{
  "arch": "regnet",
  "model": "self-supervised image encoder",
  "dataset": "aerial photos of the United States (SatlasPretrain)",
  "train_examples": 203450,
  "image_size": 32,
  "grayscale": true,
  "crop_scale_min": 0.4,
  "horizontal_flip": true,
  "translate": 0.12,
  "color_jitter": 0.6,
  "cutout": 0.25,
  "method": "barlow_twins",
  "norm": "groupnorm",
  "activation": "silu",
  "weight_standardization": false,
  "channel_attention": "se",
  "depths": [3, 3, 3],
  "kernel_size": 3,
  "stem": "single",
  "widths": [96, 144, 208],
  "projector_hidden": 512,
  "projector_out": 1024,
  "projector_hidden_layers": 1,
  "init": "kaiming_normal",
  "residual_init": "none",
  "optimizer": "soap",
  "beta2": 0.99,
  "lr": 0.0015,
  "beta1": 0.95,
  "shampoo_beta": 0.95,
  "eps": 1e-08,
  "precondition_frequency": 25,
  "max_precond_dim": 1536,
  "merge_dims": false,
  "one_sided": false,
  "adamw_lr_other_params": 0.00073,
  "grad_clip": 3.0,
  "steps": 5400,
  "batch_size": 128,
  "epochs": 3.4,
  "lr_schedule": "poly",
  "final_lr_fraction": 0.01,
  "warmup_steps": 540,
  "weight_decay": 0.4,
  "adamw_weight_decay_other_params": 0.05
}
Rows from block 6, named by matrix and row number. Rows with one number belong to one channel. Each number is 128 + 24 x the weight over its row's rms, rounded and kept within 0 to 255. All counts start at 0. After the name is the row's rms in percent of the matrix's.
# convs1: grouped (26 groups) 3x3 conv, stride 2 (model.blocks.6.convs.1.weight, 208x8x3x3), inputs within the group 0-7, a 3x3 kernel for each
# convs2: expand pointwise conv (model.blocks.6.convs.2.weight, 208x208x1x1, transposed), outputs 0-207
convs1.94 080 [119 139 135 142 180 124  88 106 122 134 127 168  87 122  98 124  91  70 114 159 105 118 118 102 129 104 132 136 134 140 114 142 117 107 109 112 126 117 104  95 149 102 101 114 126 114 121 131 118 114 122 103 127 130 148 187 155 154 136 169 137 142 150 126 102 148 128 180  84 145 135  70]
convs2.94 106 [174 175 119 112 117 131 169 128 115 149 147 129 158 135 106 124 114 173 132 165 104 127  71 110 127 132 136 167 145 164 196 175 181 129 122 148  80 120 118  89 167 153 118  85 126  97 129 128 141 150  83 128 134 146  74 112 110  98 135 105 125  94 136 141 150 145 111 130 122 143 149 168 127 146  91 104 126 145 106  75 161 138 106 159  85 177 112 140 127  91 103 144 122 102 132 160 122 117 103 122 115 127 142  86 132 125 106  79 136 138 129 108 121 145 131 113 146 119 170 145 132 110 115 121  78 145 117 146 100  81 105 114 144 123 116 144 144 113 145 128 134 132 142 148 127 146 148 143 117 132  84 152 106 150 182 113 107 135 125 137 144 145 132 140 143 119 122 164 126 152  92  96 147 128 122  86  93 101 133 152 139 126 101 139 119 139 115  99  66 121 141 102 122 137 145 143 124 122 127 150 156 133 165 131 103  84 101 131]
convs1.95 079 [150 118 179 160 162 153 131 180 159 134 133 174 131 141 143 157 165 195  93 124 110 157  98 132 121  95  84 123 116 117 117 125 135  81 129 111 141 138 152 130 139 167 132 128 130 101 109 118  99 130  96 131 108 108 115 102 136 136 136 121  91 122  94 128 120 117 104 155 104 138 159 119]
convs2.95 113 [137 135 103 123 151 181 141 128 110 114 126 102  94 142 160  96 121 144 111 122 180 132 153 150 117 128 112  58 120 165 125  96  93 182  85 145 109 106  92 105  86 133 147 120 146  84 153 128 163  86 119 119 149 117 128 160  82 132 117 113 109 143 143 135 133 100 141 104 157 143 166 138 167 146 135 112 109 161  75 129 158 142 153 130  91 112 126 127 136 133 139 112 109 107 143 140  74 124  71  93 111 133 170 157 129 153 108 108 105 122 146 127  94 167 141 111 119  77 146 141 123 156 110 144 158 159 135 145 132 131 137 103 114 142 125 108 123 127 163 132 128 136 155 101 103 150 126  96 106 140 106 124 108 139 149 100  75 103 119 109 149 126 101  91 150 110 113 109 132 147 133 109 177 175 145 132 144 142 100 107 134 147 130  70 119 104 112 118 136  99 140 125 132 148 145  95 149  83 110 130 128 122 136 158  98 102 116  98]
convs1.96 101 [106 139 108 125 150 128 132 120 116 137 138 135  92  91  93 118  75  80 119 151  84 178 108 133 146 121 156 136 112 142 159 111 129 161 175 148 137 108 144  94  97 108 144 133 137 138 100 112 144 110 132 134  67 138 135 134  89  89 136  79 118 108 104 113 107 159 137 127 121 143 128 151]
convs2.96 094 [ 88 143 152  99 105 152 122 127  96  74 121 146 103  95 148 133 122 142 160 134 105 148 184 105 155 131 129 155 119 114 117 130 138 153 133 106 127 133 147 117 116 109 177  95 155 124 154 129 138  96  86 173 117 112 121 112 142 174 147 169 120 153 113 105 146 154 161 133  92 107 119 118 174 138 130 119  86 108 109 134 115 141 137  90 100 112  80 109 130 104 143 126 108 156 123 129 129 116 117 151 132  91 116 104 123 156 150  96 125 122 142 118 112  93 124 158  87 177 133 138 145  98 125 135 110  90  65 100  73 150 136 146 148 153 151 143 106  97 148  93 110  99 147  93 133  83 112 126 147 144 138 110 117 126 149 115 155 105 126 114 183 127 158 134 121 160 129 150 148 106  78 114 141 132 142 116  67 103 138  98 142  87 143  93 134 154 153 149 154 115 123 132 133 168 117  98 181 110 125 132 163 123 105 121 110 130 121 128]
convs1.97 082 [131 128 108 125 142 117 102 128 144 164 143 124 132  86 123  89 101 100 175 152 120 164 125 128 139 143 142 132 120 126 107 120 121 134 134 125 135 130 134 135 161 121 122 107 102 119 170 150 143 120 111 151 128 137 122 142 138 124 140  98 147 121 124 147 171 169 188 153 200 161 199 160]
convs2.97 094 [157  91 153  97 123 105 173 147 111 132 127 144 107 117 100 115  87 126 122  88 133 130 132 154 135  83 137 138 133  80 121 164 111 116 141 117 131 143 116 108  95 123 127 127 140 108 143 137 123 153  97 144  90 113 113 136 170  78 111 119  81  92 126 147 129 107 138 114 132 154 112  98 149 129 120 119 145 136 158 124 136 118 146  87  94 136 181 140 145  92 124 132 108 161 130 148 129 119 151 139 186 178 148 143 133 120 138  83 145 128 106 133 162 155 135 113 141 161 102 138 127 136 123 105 135 148 145 161 118 120 145 172 149 134 137 141 115 140 104 122 180 154 158 145 153 102 144 127  91 131 147  92  92  74 174  93 116 147 112 113  56 143 164 156 131 148 135 121 145 137  95 132 167 124 158 170 158 148 137 134 171 158 135 125 151 115 140  88 136 105 154 175  83  99  93 115 157 111 121 139  84 104 135 131 124 130 138 113]
convs1.98 089 [122  90 123  96  99 164 118 175 131  65 124 109 115 142 139 114  88 118 122 117 148 130 119 114 138 128 114 118 143 143 103 120 128 119 182 144 165 156 153 142 134 142 122 146 104 131 102 130 153 169 146 154 103 126 110  95 140 104 134 155  74  85 116 133 172 158 125 176 129 126 115 120]
convs2.98 092 [146 136 120 153  34 157 154 130 102  92 139 153 129 161  98 131 142 106 120 150 130 142 161 153 121 176 143 139 143 124 133 122 166 127 105 159 150 150 118 113 146  95 112 128 164 115 133 142 105 104 108 134 144  97 142 118 158 127 111 139 122 113 139 113 160 117 149 116 127 189 157 146 155 157 118  73 128 181 125  95  80 174 147 107 125 115 106 147 149 119 143 149 111 105 119  87 114 144 159 150 132  96 138 103 167 161 119 134 110  97 192 150  97 116 107  81 144 167 153 107 117  90 159 146 123 149 104 120  85 129 119 138 122 139 148 157  98 149 152  82 152 140 141 127 137 140 135 129 125 151  93 126 161 139 138 113  93 123 155 127 124 146 160 162  97 135 134 128 122 131 124 174 130 152 156 117 144 131 168 115 148  87 124 116 126 132 123 168 114 130  95  97 126 135 130 102 145  83 160 162 120 143 129 146 142 145  93 113]
convs1.99 107 [108  81 119 104  98 138  84 129 105 148 158 175 122 104 148 125 143 133 113 125 146 149 110  71 144 141 151 119 114 115 108 143 132 136 164 137 118 116 114 132 139 116 139 146 150 143 170  97 115 137 169 110 171 128 139 154 101 129  78 164 192 150 144 148 153 120 126 131 107 121 105  95]
convs2.99 115 [148 172 135 133 103 152  88  99 132 146 120 117 131 105 161 126 149 116 137 136 139 146 101 146 152 168 113 120 116 144 127 121 131 139 113 133 150 121 147 147 156 132 150 122  98 121 120 118 122 109 194 132 162 101 103 135 104 144 144 116 133 103 121 116 153 163 127 155 138 115 119 164 130 136 152  73  81 144 156 103 118 101 138 127 109 128 125 156 117 146 136  89  85 117 143 156  75 120 134 114 102 124 132 139 142 154 140 135  98 102 161 122 176 169 153 114 182 122 162 131 134 155 128 116 143 106 152 106 125  79 124 160 194 140 129 111 173 149 125 201 120 151 140 119 136 156 134 124  94 128 113 117 124 136 100 105 174 164 127 142 114 173 107 151 156 157 143 130 108 120 163  94 188 115 153 143  75 152 132 139 167 163 112  91 134 143  90 117 148 141 143 104 169 138 160 149 137 133 130 156 157 131 158 113 112 141 133 106]
convs1.100 087 [139 161 147 107 118 107 117 119 111 125 127  99 138 154 111 119 152 174 136 161 126 103 121 117 120 113 113 141 157 136 145 160 179 140 152 137 166 130 105 154 122  86 101  55 106 107 165 113 116 140 126 133 143 150 147 188 153 117 141 147 114 113 122 124 116  91 105  94  94  99 104 123]
convs2.100 108 [129 162 133 151 140 127  93 105 127 107 112 127 105  75 153 127 127 123 118 146 116 134 113 127 129 164 130 120 122 150  97 132 136 150  78 108 169 117 133  99 144 145 149 156 155 147 126  97  90 181 143 114 132 124 157 121  76 102  98 111 142 116 137 103  85 128 103 146 118 112  80 146 143 110 113 137  87 122 141 108 102 124 113  95  79 108  93 143 167 146 142 151 129 140 116  93 153 103  96 122 121 108 131  94 116 150 122 138 143 113  82 140 121 115 153 125 125 131 166 125 193 128 130 128 148 132 158 128  99 121 133 101 118  69 141 107  96 111 120 132 119 111 119 105 127 169 154 134 141 120 107 134 128 201 120 132 138 157  91 130 132 132 148 111 117  99 149 101 118  97 139  95 142 127 163 140 104  85 115 117 103 181 141  81 114 199 100 133 160  81 111 108 152 137 145 131 146 133 150 150 162 131 102 150  91  82 130 122]
convs1.101 097 [109 134 128 158 127 118 120 147 125 130 134 103  97 134 122 128 141 145 167 158 125 148  99 119  75 130 120 159  92 110 146 123 108 101 139 129  63 119 142 143 132  90 180 141 102 137  87 122 162  93 123  99 156 138 134 100 110 103 131  86  73  89 145 145 135 106 150 138 129 134 152 154]
convs2.101 089 [159  71 128 129 155 108 141 105 105 108 116 125 138 165 112 125 131 141 135 153  99 109 113 182 110  76 108 122 190 134 137 109  82 133 126  98 133 166 158 122 156  75 167  59 108  95 122  94 116 109 137 124  95 131 106 162 153 106 147 121 113 143 117 172  91 121 172 140 115 170 141 145 123 129 123 145 140  98 124 103 137 117 154 121  95 183 125 147 139 100 116 123 132 168 107 134 108 110 142 147 142 154 117 114  85 123  91 152 137 133 155 129 117 155 118 115  74 126 113  81 161  94 125  98 138 147 126 143  94 113 140 137 123 109 142 122 143 153 100 126 141 187 147 134 125 130 126 126 121 113 106 114 123  96 158 136 123 141 109  74 173 110 147 151 122  99 133 147 134 133 142 141 151 112 149 167 139 131 113  97 139 189 147 140 131 134 135 134 155 134 130 105 140 149  69 139 161 137 127 127  94 132 133 146 146 103 169 133]
convs1.102 102 [134 103 128  92 138 100 144 110 130 146 131 129 101 121 139 147 131 156  99 127 136  93 146 138 152 147 139 122 160 154 115  97 126  71  89 105 137 169 158 157 108 147 125 121 120 151 139 151 130 102 161 149 111 152 121 114 131 113  89 131 134 158  97 113  86 102 155  99  77 165 181 151]
convs2.102 102 [ 85 163 119 105 138 131  92 128 151 145 132 130 154 112 137  94 136 114  94 120 125 117 130 102 147 164 157 148 142  96 136 100 134 108 138 128 117 143  94 127 129  54 157 119 127 151 147 108  67  67 116 102 137 164 143 132 102  94 125 111 132 111 127 128 121 147 110 125 150 134 123 115 130 154 169 114 101 150 134 102 117  87 144 106 164 125 169 141 139 110 130  87 156 146 117 145  92 146 169 132 158 134 140  90 111 125  87 145 130 138 131 112 144 137  70 156 133  68  88 130 127 199 139  87 124 116 169 163 117  98 131 136 122 149 147 125 149 142 124 101 118 117 133  98 142 120 141 176 109 115 143 194 135 132 134 105 104 143 123 154 115 162  89 159 127 143  71 146 135 149 140 141 166 138 116 107  93 103 126  88  88 130 101 116 177 139 120 128 112 116 130 140 131  82 136 116 128 148 122 121 129 113 119 114 135 102 150 111]
convs1.103 100 [126 111 161 110 159 123 153 101  95 107 146 134  88  98 155 127 115 154 141 129 136 150 115 139 100 144 171 120 116 143 117 125 127 116  90  64 169 148  79  96 142 152 136 129 151 137 117 187 152 109 133 178 126  88 164 109 145 139 112 139 119 140 146 125 150 137 145 158 155 127 141 140]
convs2.103 095 [177 117 131 113 155  81 126 139  99 133  78 109 121 114 128 118 150 134 120 153 167 105 121 104 141 151 143  82 115 140 115 162  87 139 147 134 145  95 140 109 160 135 109 141 126  65 121 100 125 111 158 123 140 159  97 130 168 119 125 139 149 125 143 137  82 119 113  88 168 126 135  74  89 140 124 113 114 150 135 120 111 112 116 107 148 163 129 114 134 134 134 121 138 129  98  96  85 114 103 114 146  84 151 132  84 112 116 132 169 116 126 130 154 143 114 110 156 149 127 124 111 125 159 147 132 134 139 129 147 113 116 152 144 156  76 116 118  94 165 136 172 165 120 141 133 127 142 117 101  95 191 116  59 113 155 106  50 117 132 141  56 128 124 144 110 107 114 101 149 139 145 149 126 149 143 121 122 145 151 136 116 111 115  88 148  82 114 132 139 130 144 128 138 110 118 190 130 120 135 137 130 109 148 140 102 129 170 104]
convs1.104 105 [134 121 138 149 123 157 114 125 164 147  73 185 123 111 162 136  99 157 140 105  93  95 145  72 145 121  79 136 122 142 146 105 145 139 155 153 150 114 121 154 130 110 117 128 116 153 150 101 112 110 113 180 144 128  98 124 140  84 123 143 154 133 140 149 103 156 162 103 124 120 125 159]
convs2.104 101 [104 157 118  94 100 112 108  88 149 162 108 165 158 108 111 109  58 133 157 132 159 149 152 119  92 144 149 101 105 141 145 169 104 100  81 139 114 124 134 128 116 105 126 104 149  81 134 113 131 120 107 128 133  63  89 110 105 125 162 140  86 164  87 104 122 137 143 139 124 104 105 143 163 111 111 115 188 131 117 112 148 154 149 138 139  96 144  78 185 150  99 137 160 152 134 102 131 125 152 142 103 140 115 137 109 149 162  96 136 123 158  97 139 144 114 140 148 151  90 127 150 142 140 150 127 119 107  84 124 124 139 113 132 149 125 153 151 144 107 106 145 108 121 121 170 128 140 145 151 151 118  96 146  78 147 112  89 144 140 127 142 146  68  97 111 116 127 113 188 152 110 132 126 116 120 105 134 139 165 159 115 144 127 128 114 135 124  93 106 139  98 101  90 159 122  91 130 105 127 163 135 152 137 159 149 153 131 111]
convs1.105 090 [105  98 112 113 149 125 127 105 106 106 130 132 114 151 122 141 142 152 123  90 125  66 127 113 129 124 115 129 158 158 163 177 190 143 167 152 130 125 123 157 130 121 160 125 115 179 124  81 118 114 117 132  91 139 109 121 148 100 130 131  83 114 114  84 109 103 131 144 160 157 149 132]
convs2.105 100 [117  99 114 151 120  84 112  82 147 139 135 145 147  65 135 132 134 126 143 131 111 144 162 148 117 137 112  84 140 163  99 134 110 167 155 113 111 122 107 107 124 145 113 161 157 127 156 132 114  91 174 146  82 115 122 158 147 156 135 104 141  79 142 113 117 141 150 151 122 104 116 135 103 116 172 154 145 175 120  93 102 132 138 137 174 102 106  67 135 163 125  90 141 171 165 106 122 119 118 164 105 136 128 118 117 145 132 140 123 149 150 121 137 141 145 141 100 203 144 134 157 125 130 120 101 118 134 145 142  75 124 119 109 156 149 147 134 137 140  55 113 112 129 123 108 164 118 149 136 103  84 109 125 160 127 134 157 114 141 156 132 180 133 160 135 191 113 145 159 100 125 105 105 135 135 132 146  85 109 123  92 138 152 116 148 153 114 170 136 116 129 147 137 108 117 108 106 176 117 123  93 132 107 137 152 136 118 120]
convs1.106 111 [145 119 121 150 160 145 159 156 103 103 136 118 118 104 101 123 122 103 115  98 147 147  68 149 166  86 135 149 140 111 128 112  91 133  87 117 111  81 168 129 150 145 143 111 148 132 137  98 123 127  75 126 139 133 156 133 114 159 148 119 163 181 109 147 107 138 149 138 111 168 150 121]
convs2.106 108 [113 118 150 111 136 175 117 115 136 162  90 132  95 165 136 149 159 102 131 126 136 126 143  95 143 105 137 162 126 130  93 123  58 159 143 121 139 137 140  87 145 119 159 139 134 148 102 126 137 159 102 114 159 156 117 141 121 112 152 165 106  80 125 126 136 112 103 154 117 144 118 134 169 141  91 106 106 107 134 116 142 132 153 141  86 105 126 134  77 125 110 188  97 102 142  94 137 116 132 139  99 138 145 165 170 109 185 134 120  95  85 109 129 110 144 140 124 118  98 106 146 151 116 105 164  76 120 107  68 145 146 156 183 122  86 149 103 125 135 131  97  93 109 134 149 112 111 123 128 135 120 132 138 104 126 133 156 138 120 127 127 126  90  79 162  77  69  78 129 123 151 112 104  93 113 135 118 108 134 114 137 131 128  96 141 133 138 146 151 136 159  99 122 129 106 155 119 143 142  94 125 119 166 122 104 112  97 102]
convs1.107 120 [116 104 136 107 110 196 116 164 209 163 155 101 144 155 114 103 106 135 151 129 104 168 132  76 118 130  99 116 131 130 128 119 120 134  93 125 128 122 142 131 160 111 129  99 136 130 127 146 119 159 151 113 114 141 115  81 119  92  99 143 135  98 145  90 127 122 141 132 102 147 148 118]
convs2.107 110 [105  61 127 158 104 104 151 128 163 179 132 114 136  85 111 131 155 139  87 108 155 113 120 108 102 121 131 138 114 111 135 129  79 124 139 124 158 107 121 135 137  73 161 128 108 115 153 111 143 135 147  98 142 150 110 141  99 121 139 138 131 146 120 123 140 132 185 179 115 131 126 113 152 112 119 106  92 105  87 145 106 124 113  94 123 107 151 155 102 152 158 114 145 161 122 137 149 143 136 103 120 143 182  93 104 113 119 177 156  95 140 131 107 113 117 148 144 108 165 106 119 129 110 110 131 103 131 148 141 138 116 147  96 130  92 104 126 136 127 152  99 105 137 123 156 121 121 116 129 157 167 144  75 101 148 150 140 205 168  97 126 111 122 102  77 122 122  86 184 112 128 114 168 130 119 120 113  91 131 113 112 123 124 119 126 117 122 143 133 157 154 131 134 121  95 124 182 147 123 140 154 102 151 106 142 108  53 124]
convs1.108 086 [ 89 130 125  66 133 126 142  73 131 124 153 145 149 159  92 111 129 120 181 145 161 159 162 116 161 157 130 157 130 106 108 136 103  98 133 102 142 146  97 139 172 150 134 152 136 123 115 121 134 105 117 122 146 136 120 111 104 153 128  98 145 100  90 174 118 101  98 149 148 102 126 122]
convs2.108 095 [101 109  94  91 130 107 119  92 121 114 133 100 144 131 118 121 106 141 123 158 137  41 146 108 124 108 135 124 122 121  72 126 111 121 133 120  89  89 151  83 150 107 142 113 107 124 118 128 152 119 142 132 120 131 189 117 127 136 128 100 136 122  99 149 147 119  82 154 157 155  94 117 145  96  97 176  77 113 107 107  96 112 116 114 118 118  81 129  99 166 135 139 152  93 107 132 129  86 120 106 136 150 133 142  96 119  72 152 132  89 147  77 104 116 132  86 109 123 106 120  92 113 141 128 157 147 100 131 110 116 136 100  81 125 140 121 104 115 131 142 150 145 119  84  95 148 155 100  93  98  73 159 102 121 144 157 168 159 104 134 106 118 101 113  84 146 108 113 119  99  92 149 132 128 115  98  72 145 144 114  97 121 132 121 107 142 123 100 127 133 114 124 141 129 138 129 134  93 143 131 131 153 167 127 146 109 147 129]
convs1.109 127 [162 137 141 159 117 120 148 104  71  95 121 112 133 111 124 102 109 108 138 117 141 104  81 175 146 118 146 143 116 156 181 148 107 124 126 118 142 130  92 165 147  95 177 143  70 121  99 142  96 105 154 114 107 167 117 109 115 110 153 151 125 133 144 143 105 106 148 152 120 119 127 128]
convs2.109 090 [135  93 129 123 142 135 103 126 134 132 152  99 114 130  92 135 109 120 134 144 104 116 137  99 120 161 177  87 121 105 149 171 124  96 158 139 129 132 156 125 112  91 110 115 124 176  90 146 119 125 162 111 166 138 119  79  96  85 110 142 131 130 110 149 114 109 116 134 120 113 152 111 108 120 128 135  71 165 110 129  97 116  93 128  95 124 114 126 118 130 149 127  88 124 127 159 115 136 155 136 128  80 159 153 117 158  99 135  47 116 116 105 110 128  87 183 104 160 124 110  92 143 143  88  93 139  81 183 149 101  98 101 153 112  89 124 115 158 134 125 101 119 115  88 126 127 127 125 131 143  96 148 105 118 154 122 106  79 166 147 142 136 130 128 102 127 117 128 126 118 120 107 130 107 120 122 124 123 100 108 106  87 145  96 132 116 136 127 155 132 152 178 127  98  82 130  74 112  88 127 138 133 132 132 105 110  69 149]
convs1.110 104 [156 158 120 105 120 179 151 138 162 108 152 155 136 145 129 110 146 104 134 133 144 141 139 127 117 110  79  91 119  86 106 169 154 118 125 118 126 146 124 153 149 118 152 101  71 159 140 120 116 129 157 126 129 163 130 150 115 179 162 144 160 180 163  97 140 150 154 128 121 125 121 113]
convs2.110 095 [101 115  87 140 135 141 168 140 131 107 129 178 120 130 135 142  92 107 140 136 137 107 196 110 148 117 125 162 114 166 108 114 160 150 136 125  84 153 147 120 134 134 149  75 120 131 143 159 127 153 151 168  97 174 151 154 142 124 135 176 108 134 154  96 148  65 133 136 127 103 148 147 176 143 110 133 177 112  83  92  89 128 104 153 119 155 135  99 182 123 135 142 136 106 129 174 161 120 150 133 110 151 126  86 153  88 120  95 128  92 111 128 152 125 126 108 125 159 106 125 140 118 119 125 133 136 139 130 118 132 150 134  89 118 152 100 123 123  85 134 163 122 113 140 162 114  81 116 109 107 113 105 141 103 136 114 159 123 146 193 154 125 104 125 129 114 145 122 156 137 146 142 101 105 103 103 112  91 137 127 167 118 141 105 124 144 104 130 103 109  81 170 103 157 155  81 137 120 154 118 155 117 120 139 133 143 102 103]
convs1.111 095 [141 126 111 144 104 113 176 184 130 170 141 122 109 104 118 122 103 152 123 129 107 157 148 128 158 193 147 171 175 110 151 142 164 149 171 144 127 124 162 117 147 123 100 113 109 155 141 130 152 108  70 151 124  95 143 123 123 146 126 107 115 133 122 105 136 113  99 157 134 140 124 120]
convs2.111 089 [119 105 101 112 112 115 108 125  85  98 136 116  87 119 102 112 135 111 144 104 109 144  90 146 131 154  88 168 138 106 145 180 139 145 107 112  78 106 101  93 103 107 127 125 128 155 121 145  69 132 118 176 125  91 117 112  94 110 142 134 123 118 118 119  74 107 133 167 107 115 101 106  94 100 109 117 110 161 116 123 140 149  97 166 154 110 113 134 138 147  99 134 129 108 129 103 124 114 155 135 121 127 153 116 107 111 134  94  82 105 101 137 126 138 145 131  89 132 101 158  73 116 139 103  75 131 128 105  82  72 147 119 141 109 108 128 120 149 116 121 119 122 122  90 149 122 154 141 176 144  82 170 160 165 174 102  88  98 120 134 153 113 159 130 107 115  91 128 127 140 118 110 144 102 136  91 105 126 134 139 107 127 115 120 138 163 114 126 153 102 121 133 110 164  84  89 101  99  94 114 142 110 110 139 110 128  79 111]
convs1.112 103 [143 137 136 108 113 154 156 152 121  89 108 122 140 122 166 121 137 180 153 107 151 144 124 121 171 143  90 180 188 161 133 153 145  77  66  97 152 138 141 151 130 149 131 121 114 130 101 117 132 121  94 107 135 134 141 127 149 123 130 123 140 159 163 157 162 115 139 130 137 126 130 155]
convs2.112 101 [132  88  98 139 156 129 107 165 151 156 114 100 107  88 137  83 118 119 113 132  69 101 121 139 149  98 150  95 122  84 107 110 145 142 144 133  72 138 158 116 112 124 118 138 166 136 114 144 133 153 130 133 114 124 136 144 110 115 146 115 155 122 107 132 136  84  81 131 177  92 174 117 138  73 135 147 112 111 156 120 107 139  85 138  97 116 102 123 155 138 127 152 147 106  89 107  97 118 125  99  75 108 138 127 128 134 109 138 122 117  96 128 116 108 125 130  91 120 112 133 109 149 118 169 105 140 112 125 120 136 128  99  84 112 118 124  94 136 153 101 145 134  93  78 107 105 126 192 129 115 112 149 125  94 120 118 143 122 130 152 136 123 104  98 116 104  72 108 134 167 102 100 108  96 119  81 143  96 194 107 115 137 112  97  82 102 109 130 132 146 186 125 104 159 153 147 145 146 113 105 128 113 136 113 145 124  99 122]
convs1.113 095 [144 138 143 150 107 150 128 129 139 136 102 134 139 111 164 111 158 141 118 103  77 170 148  86 149 132  93 142 173 153 152 139 175 135 179 174 147 134  95 104 144 149 121 133 153 114 107  98 101 133  83 103 115 138 130 142 154 127 134 125 100  89 118  91 144 143 146 145 141 136 121  95]
convs2.113 106 [163 134 127 132 135 134 107 124  84 146 109  87 111 138 124  92 134  93  96 138 105 126 139 110 148 138 115 163 120 122  96  99 152 112 148  91 108 103 145 133 139 131 104  93 134 140 136 138  72 106 180 152 119 117 110 152 139  98 126 102  94 128 100  86 142 142 117 125  79 112 136 139 134  99 126 146 163 119 126 138 104 135 157 136 148 127  79 140 133 139 127  97 147 159  70 141 118 129 151 148  94 139 126 145 100 125 118 118 130 115 103 110  49 135 116 104 113 137  85 135 159  74 112 105  90 116 152 111  81 154 107 108 135 137 143  76 133 155 156 158 102 110  96 108 147 100 146 106 118 151 118  95 133 105 104 145 133 102 178 133  99 136 141 114  94 106 130  96 102 129 133 139 123  69  82 145 140 139 134 120  85 147 152 110 143 124 136 167  68 151 139 125 166 135 126 137 115 114 152 139  93 127 111 114  98  89 140 115]
convs1.114 107 [109 120 159  77 120 126  94 132 111 116 144 138 174 142 138 161 150 121 115 112  66 154 124 115 145 122 105 110 123 148  98 105 136 150 119 117 102  99 141  91 135 136  90  81  95 130 147 128 113 127 151 105 146 103 140 131 128 171 143 106 111 172 184 162 137 138 147 159 110 121 122 157]
convs2.114 112 [151 163 188 146 107  79 131 105 108 105 134 114 112  68  99 147 138 161 106 108  97 151 137 136 116 154  84 175 115 149 140 125 157 124 142 110 142 124 111 157 116 145 126 107 148 156 108 118 161 140 122 156 115 106 182 129 160 143  78 114 163 160 113 149 136 136 141 136 127 121 126 117 138 137 143 105 141 159 133 144 131 144 132 115  71 128 131 119 125  90 111 142 124 103 133 125 150 168 183 149 115  46 116 102 134 131 163 112 130 131  93  83 111 108 124 121 113 171 134  71 155 151  91 133 136 157 117 132  88 149 152 149 136 142 113 136 132 140 136 173 150  99 119 151 137 146  79 114 132 128 123 111 137 123 174 135 173 134 146 138 111 132 143 119  97 121 131 143 156 141 140 126  93 111  90 114 159  73 150 147 167 122  99 158 150 145 112 102 137 127 153 132 118 146  99 106  94 147 131 123 123 122 124 140 128  88  79 139]
convs1.115 105 [121 160 114  91 115 129  55 134 140 121 148 137 147 170  94  94 164 124 120 154 138  90 151 140  99 152 116 115 126 121 120 170 144 137 137 162 141 168 128 169 135 173 131 158 180 101 140 143 144 130 107 129 127 115 117 106 117 128 121  78 115 103 121 145 150 142 118 156 137 122  91 131]
convs2.115 107 [236 118 136 110  94 164 120  93 146  92 150  72 143 107 115 125  88 142 118 154 143 132 106 106  92 144 159  74  99 129 127 118 126 139 129 139 144 152 126 106 125 144 109 122 126 155 126  81 131 125 127 148 129  93 159 120 157 135 109 150 148 126 120 104 131 140 124 131 128 143 113 131 150 139  63 110 104 126 117  98 131  99 140 126 106 149  98 121 161 110 132 159 171 145 128 104  94 120 108 132 150 129 119 127 147 125  95 102  97  95 124 134 158 154 101 143 103 164 104 111 118 107 162 117 166 137 156 112 162 105 139 132 108 135  87 118 109 137 124 149 116 142 127 114 114 141 136 123 126 105 127 144 157 108 117  51 157 168 107 143 122 138  98 141  88 123 140 126 110 120 142 118 122 116 108 155  98 116 102 106 125 122 110 105  88 191  93 117 159 128 101  69 103 147 147 120 105 159 106 154 165 140 112 145 118 139  96  93]
convs1.116 092 [159 133 107 151 104 126  97 155 154 101  98 138 139 108 172 118  81 128 151 104 101 157 166 115 171 159  84 108 144 141 135 197 125 140 114 121 130 123 131 124 132 122 100 101 130  92 133 170 118 142 130  87 117 140 129 135 148 127  70 130 143 117 121 137  79 132 138 131 126 102 146 132]
convs2.116 100 [125 119 177 124 186 139 141 145 127 148 140  98 116 167 113 138 137 144 140 112 145 120 114 121 143 122 106 157 109  78 137 154 135 139  98  65 112 135  87 182 136 114 139 121 150 178 128 175 130 142  84  80 113  97 117 109 129 109 129  75  91 133 160 111 110 131 109 105 127 134 132 132 146 116 134 130 137  74 134  77 100 112 185 120 134 161 136 177 127 148 139 133 147 161 109  95  96 135 142 172 143 140 124 109 114 141 145 139 127  94 161 107  94 124 147 119  87 147 118 136 112 124  87 155  89 117 151 119 122 162 133 119  99 173  86 145  93 103 146 164 124 133 123 124 120 105 141  77 115 113 121 151  95 128 158 143  94 122 174  95 116 103 136 139 107 130 143 114 143 141 134 113 138  88 125 168 122 146 149 142 144 114 122 145 119 153 131 134 110 103 150 141 134  91 121 191 122 141 113 160 135 106 123 144 158 161 109 131]
convs1.117 118 [148 147 130  97 113 136 140 142 184 139 116 130 107 116 177 117 156 142 151 139 166 110 173  88 136 135 133 105 149 141 108 126 107 139  79 121 136 125 129  99 127 129 107 118 121  90  80 124 178 130 116 135 165 152 114 101 148 138 122 165 162 197 133  98 111 113 114 132 115 121 131 147]
convs2.117 097 [157 117 145 147  73 162 132 129 171 126 151 175 112 114 152  95 119 144 122 145 115 113 130 104 115 116 133 114 127 122 110 118 176  81 124 165 105 145 103 126 144 117 113 113 102 126 118 124 108  97 119 129 137 161  86 139 165 111 144 133 142 154 128 155 136 183  96  95 134 118 145 153  58 113 175  91 123 143 130 139  99 124 112 129 130 128 136 132 114 132 101 165 124 137 140 154 117 150 143  99 104 124 156  82  79 137 147 108 146 142 116 128 124  87 156 162 119 112 159 120 132 137  94 129 136 145 131 110 139 125 129 128  91 107 135 136 110 107 192 115 155 143  75 164 127 125 131 148 124 110 123 136 187 136 122 111 110 118 133 171 131 180 132 164 138 107  96 129 119 148 172 151 124 133 117  63 187 113 140 158 120 135 113 149  90 157 121 141 112 124 145 155 113 150 167  99 131 159 165  95 124 176 124 110 146 130 158 138]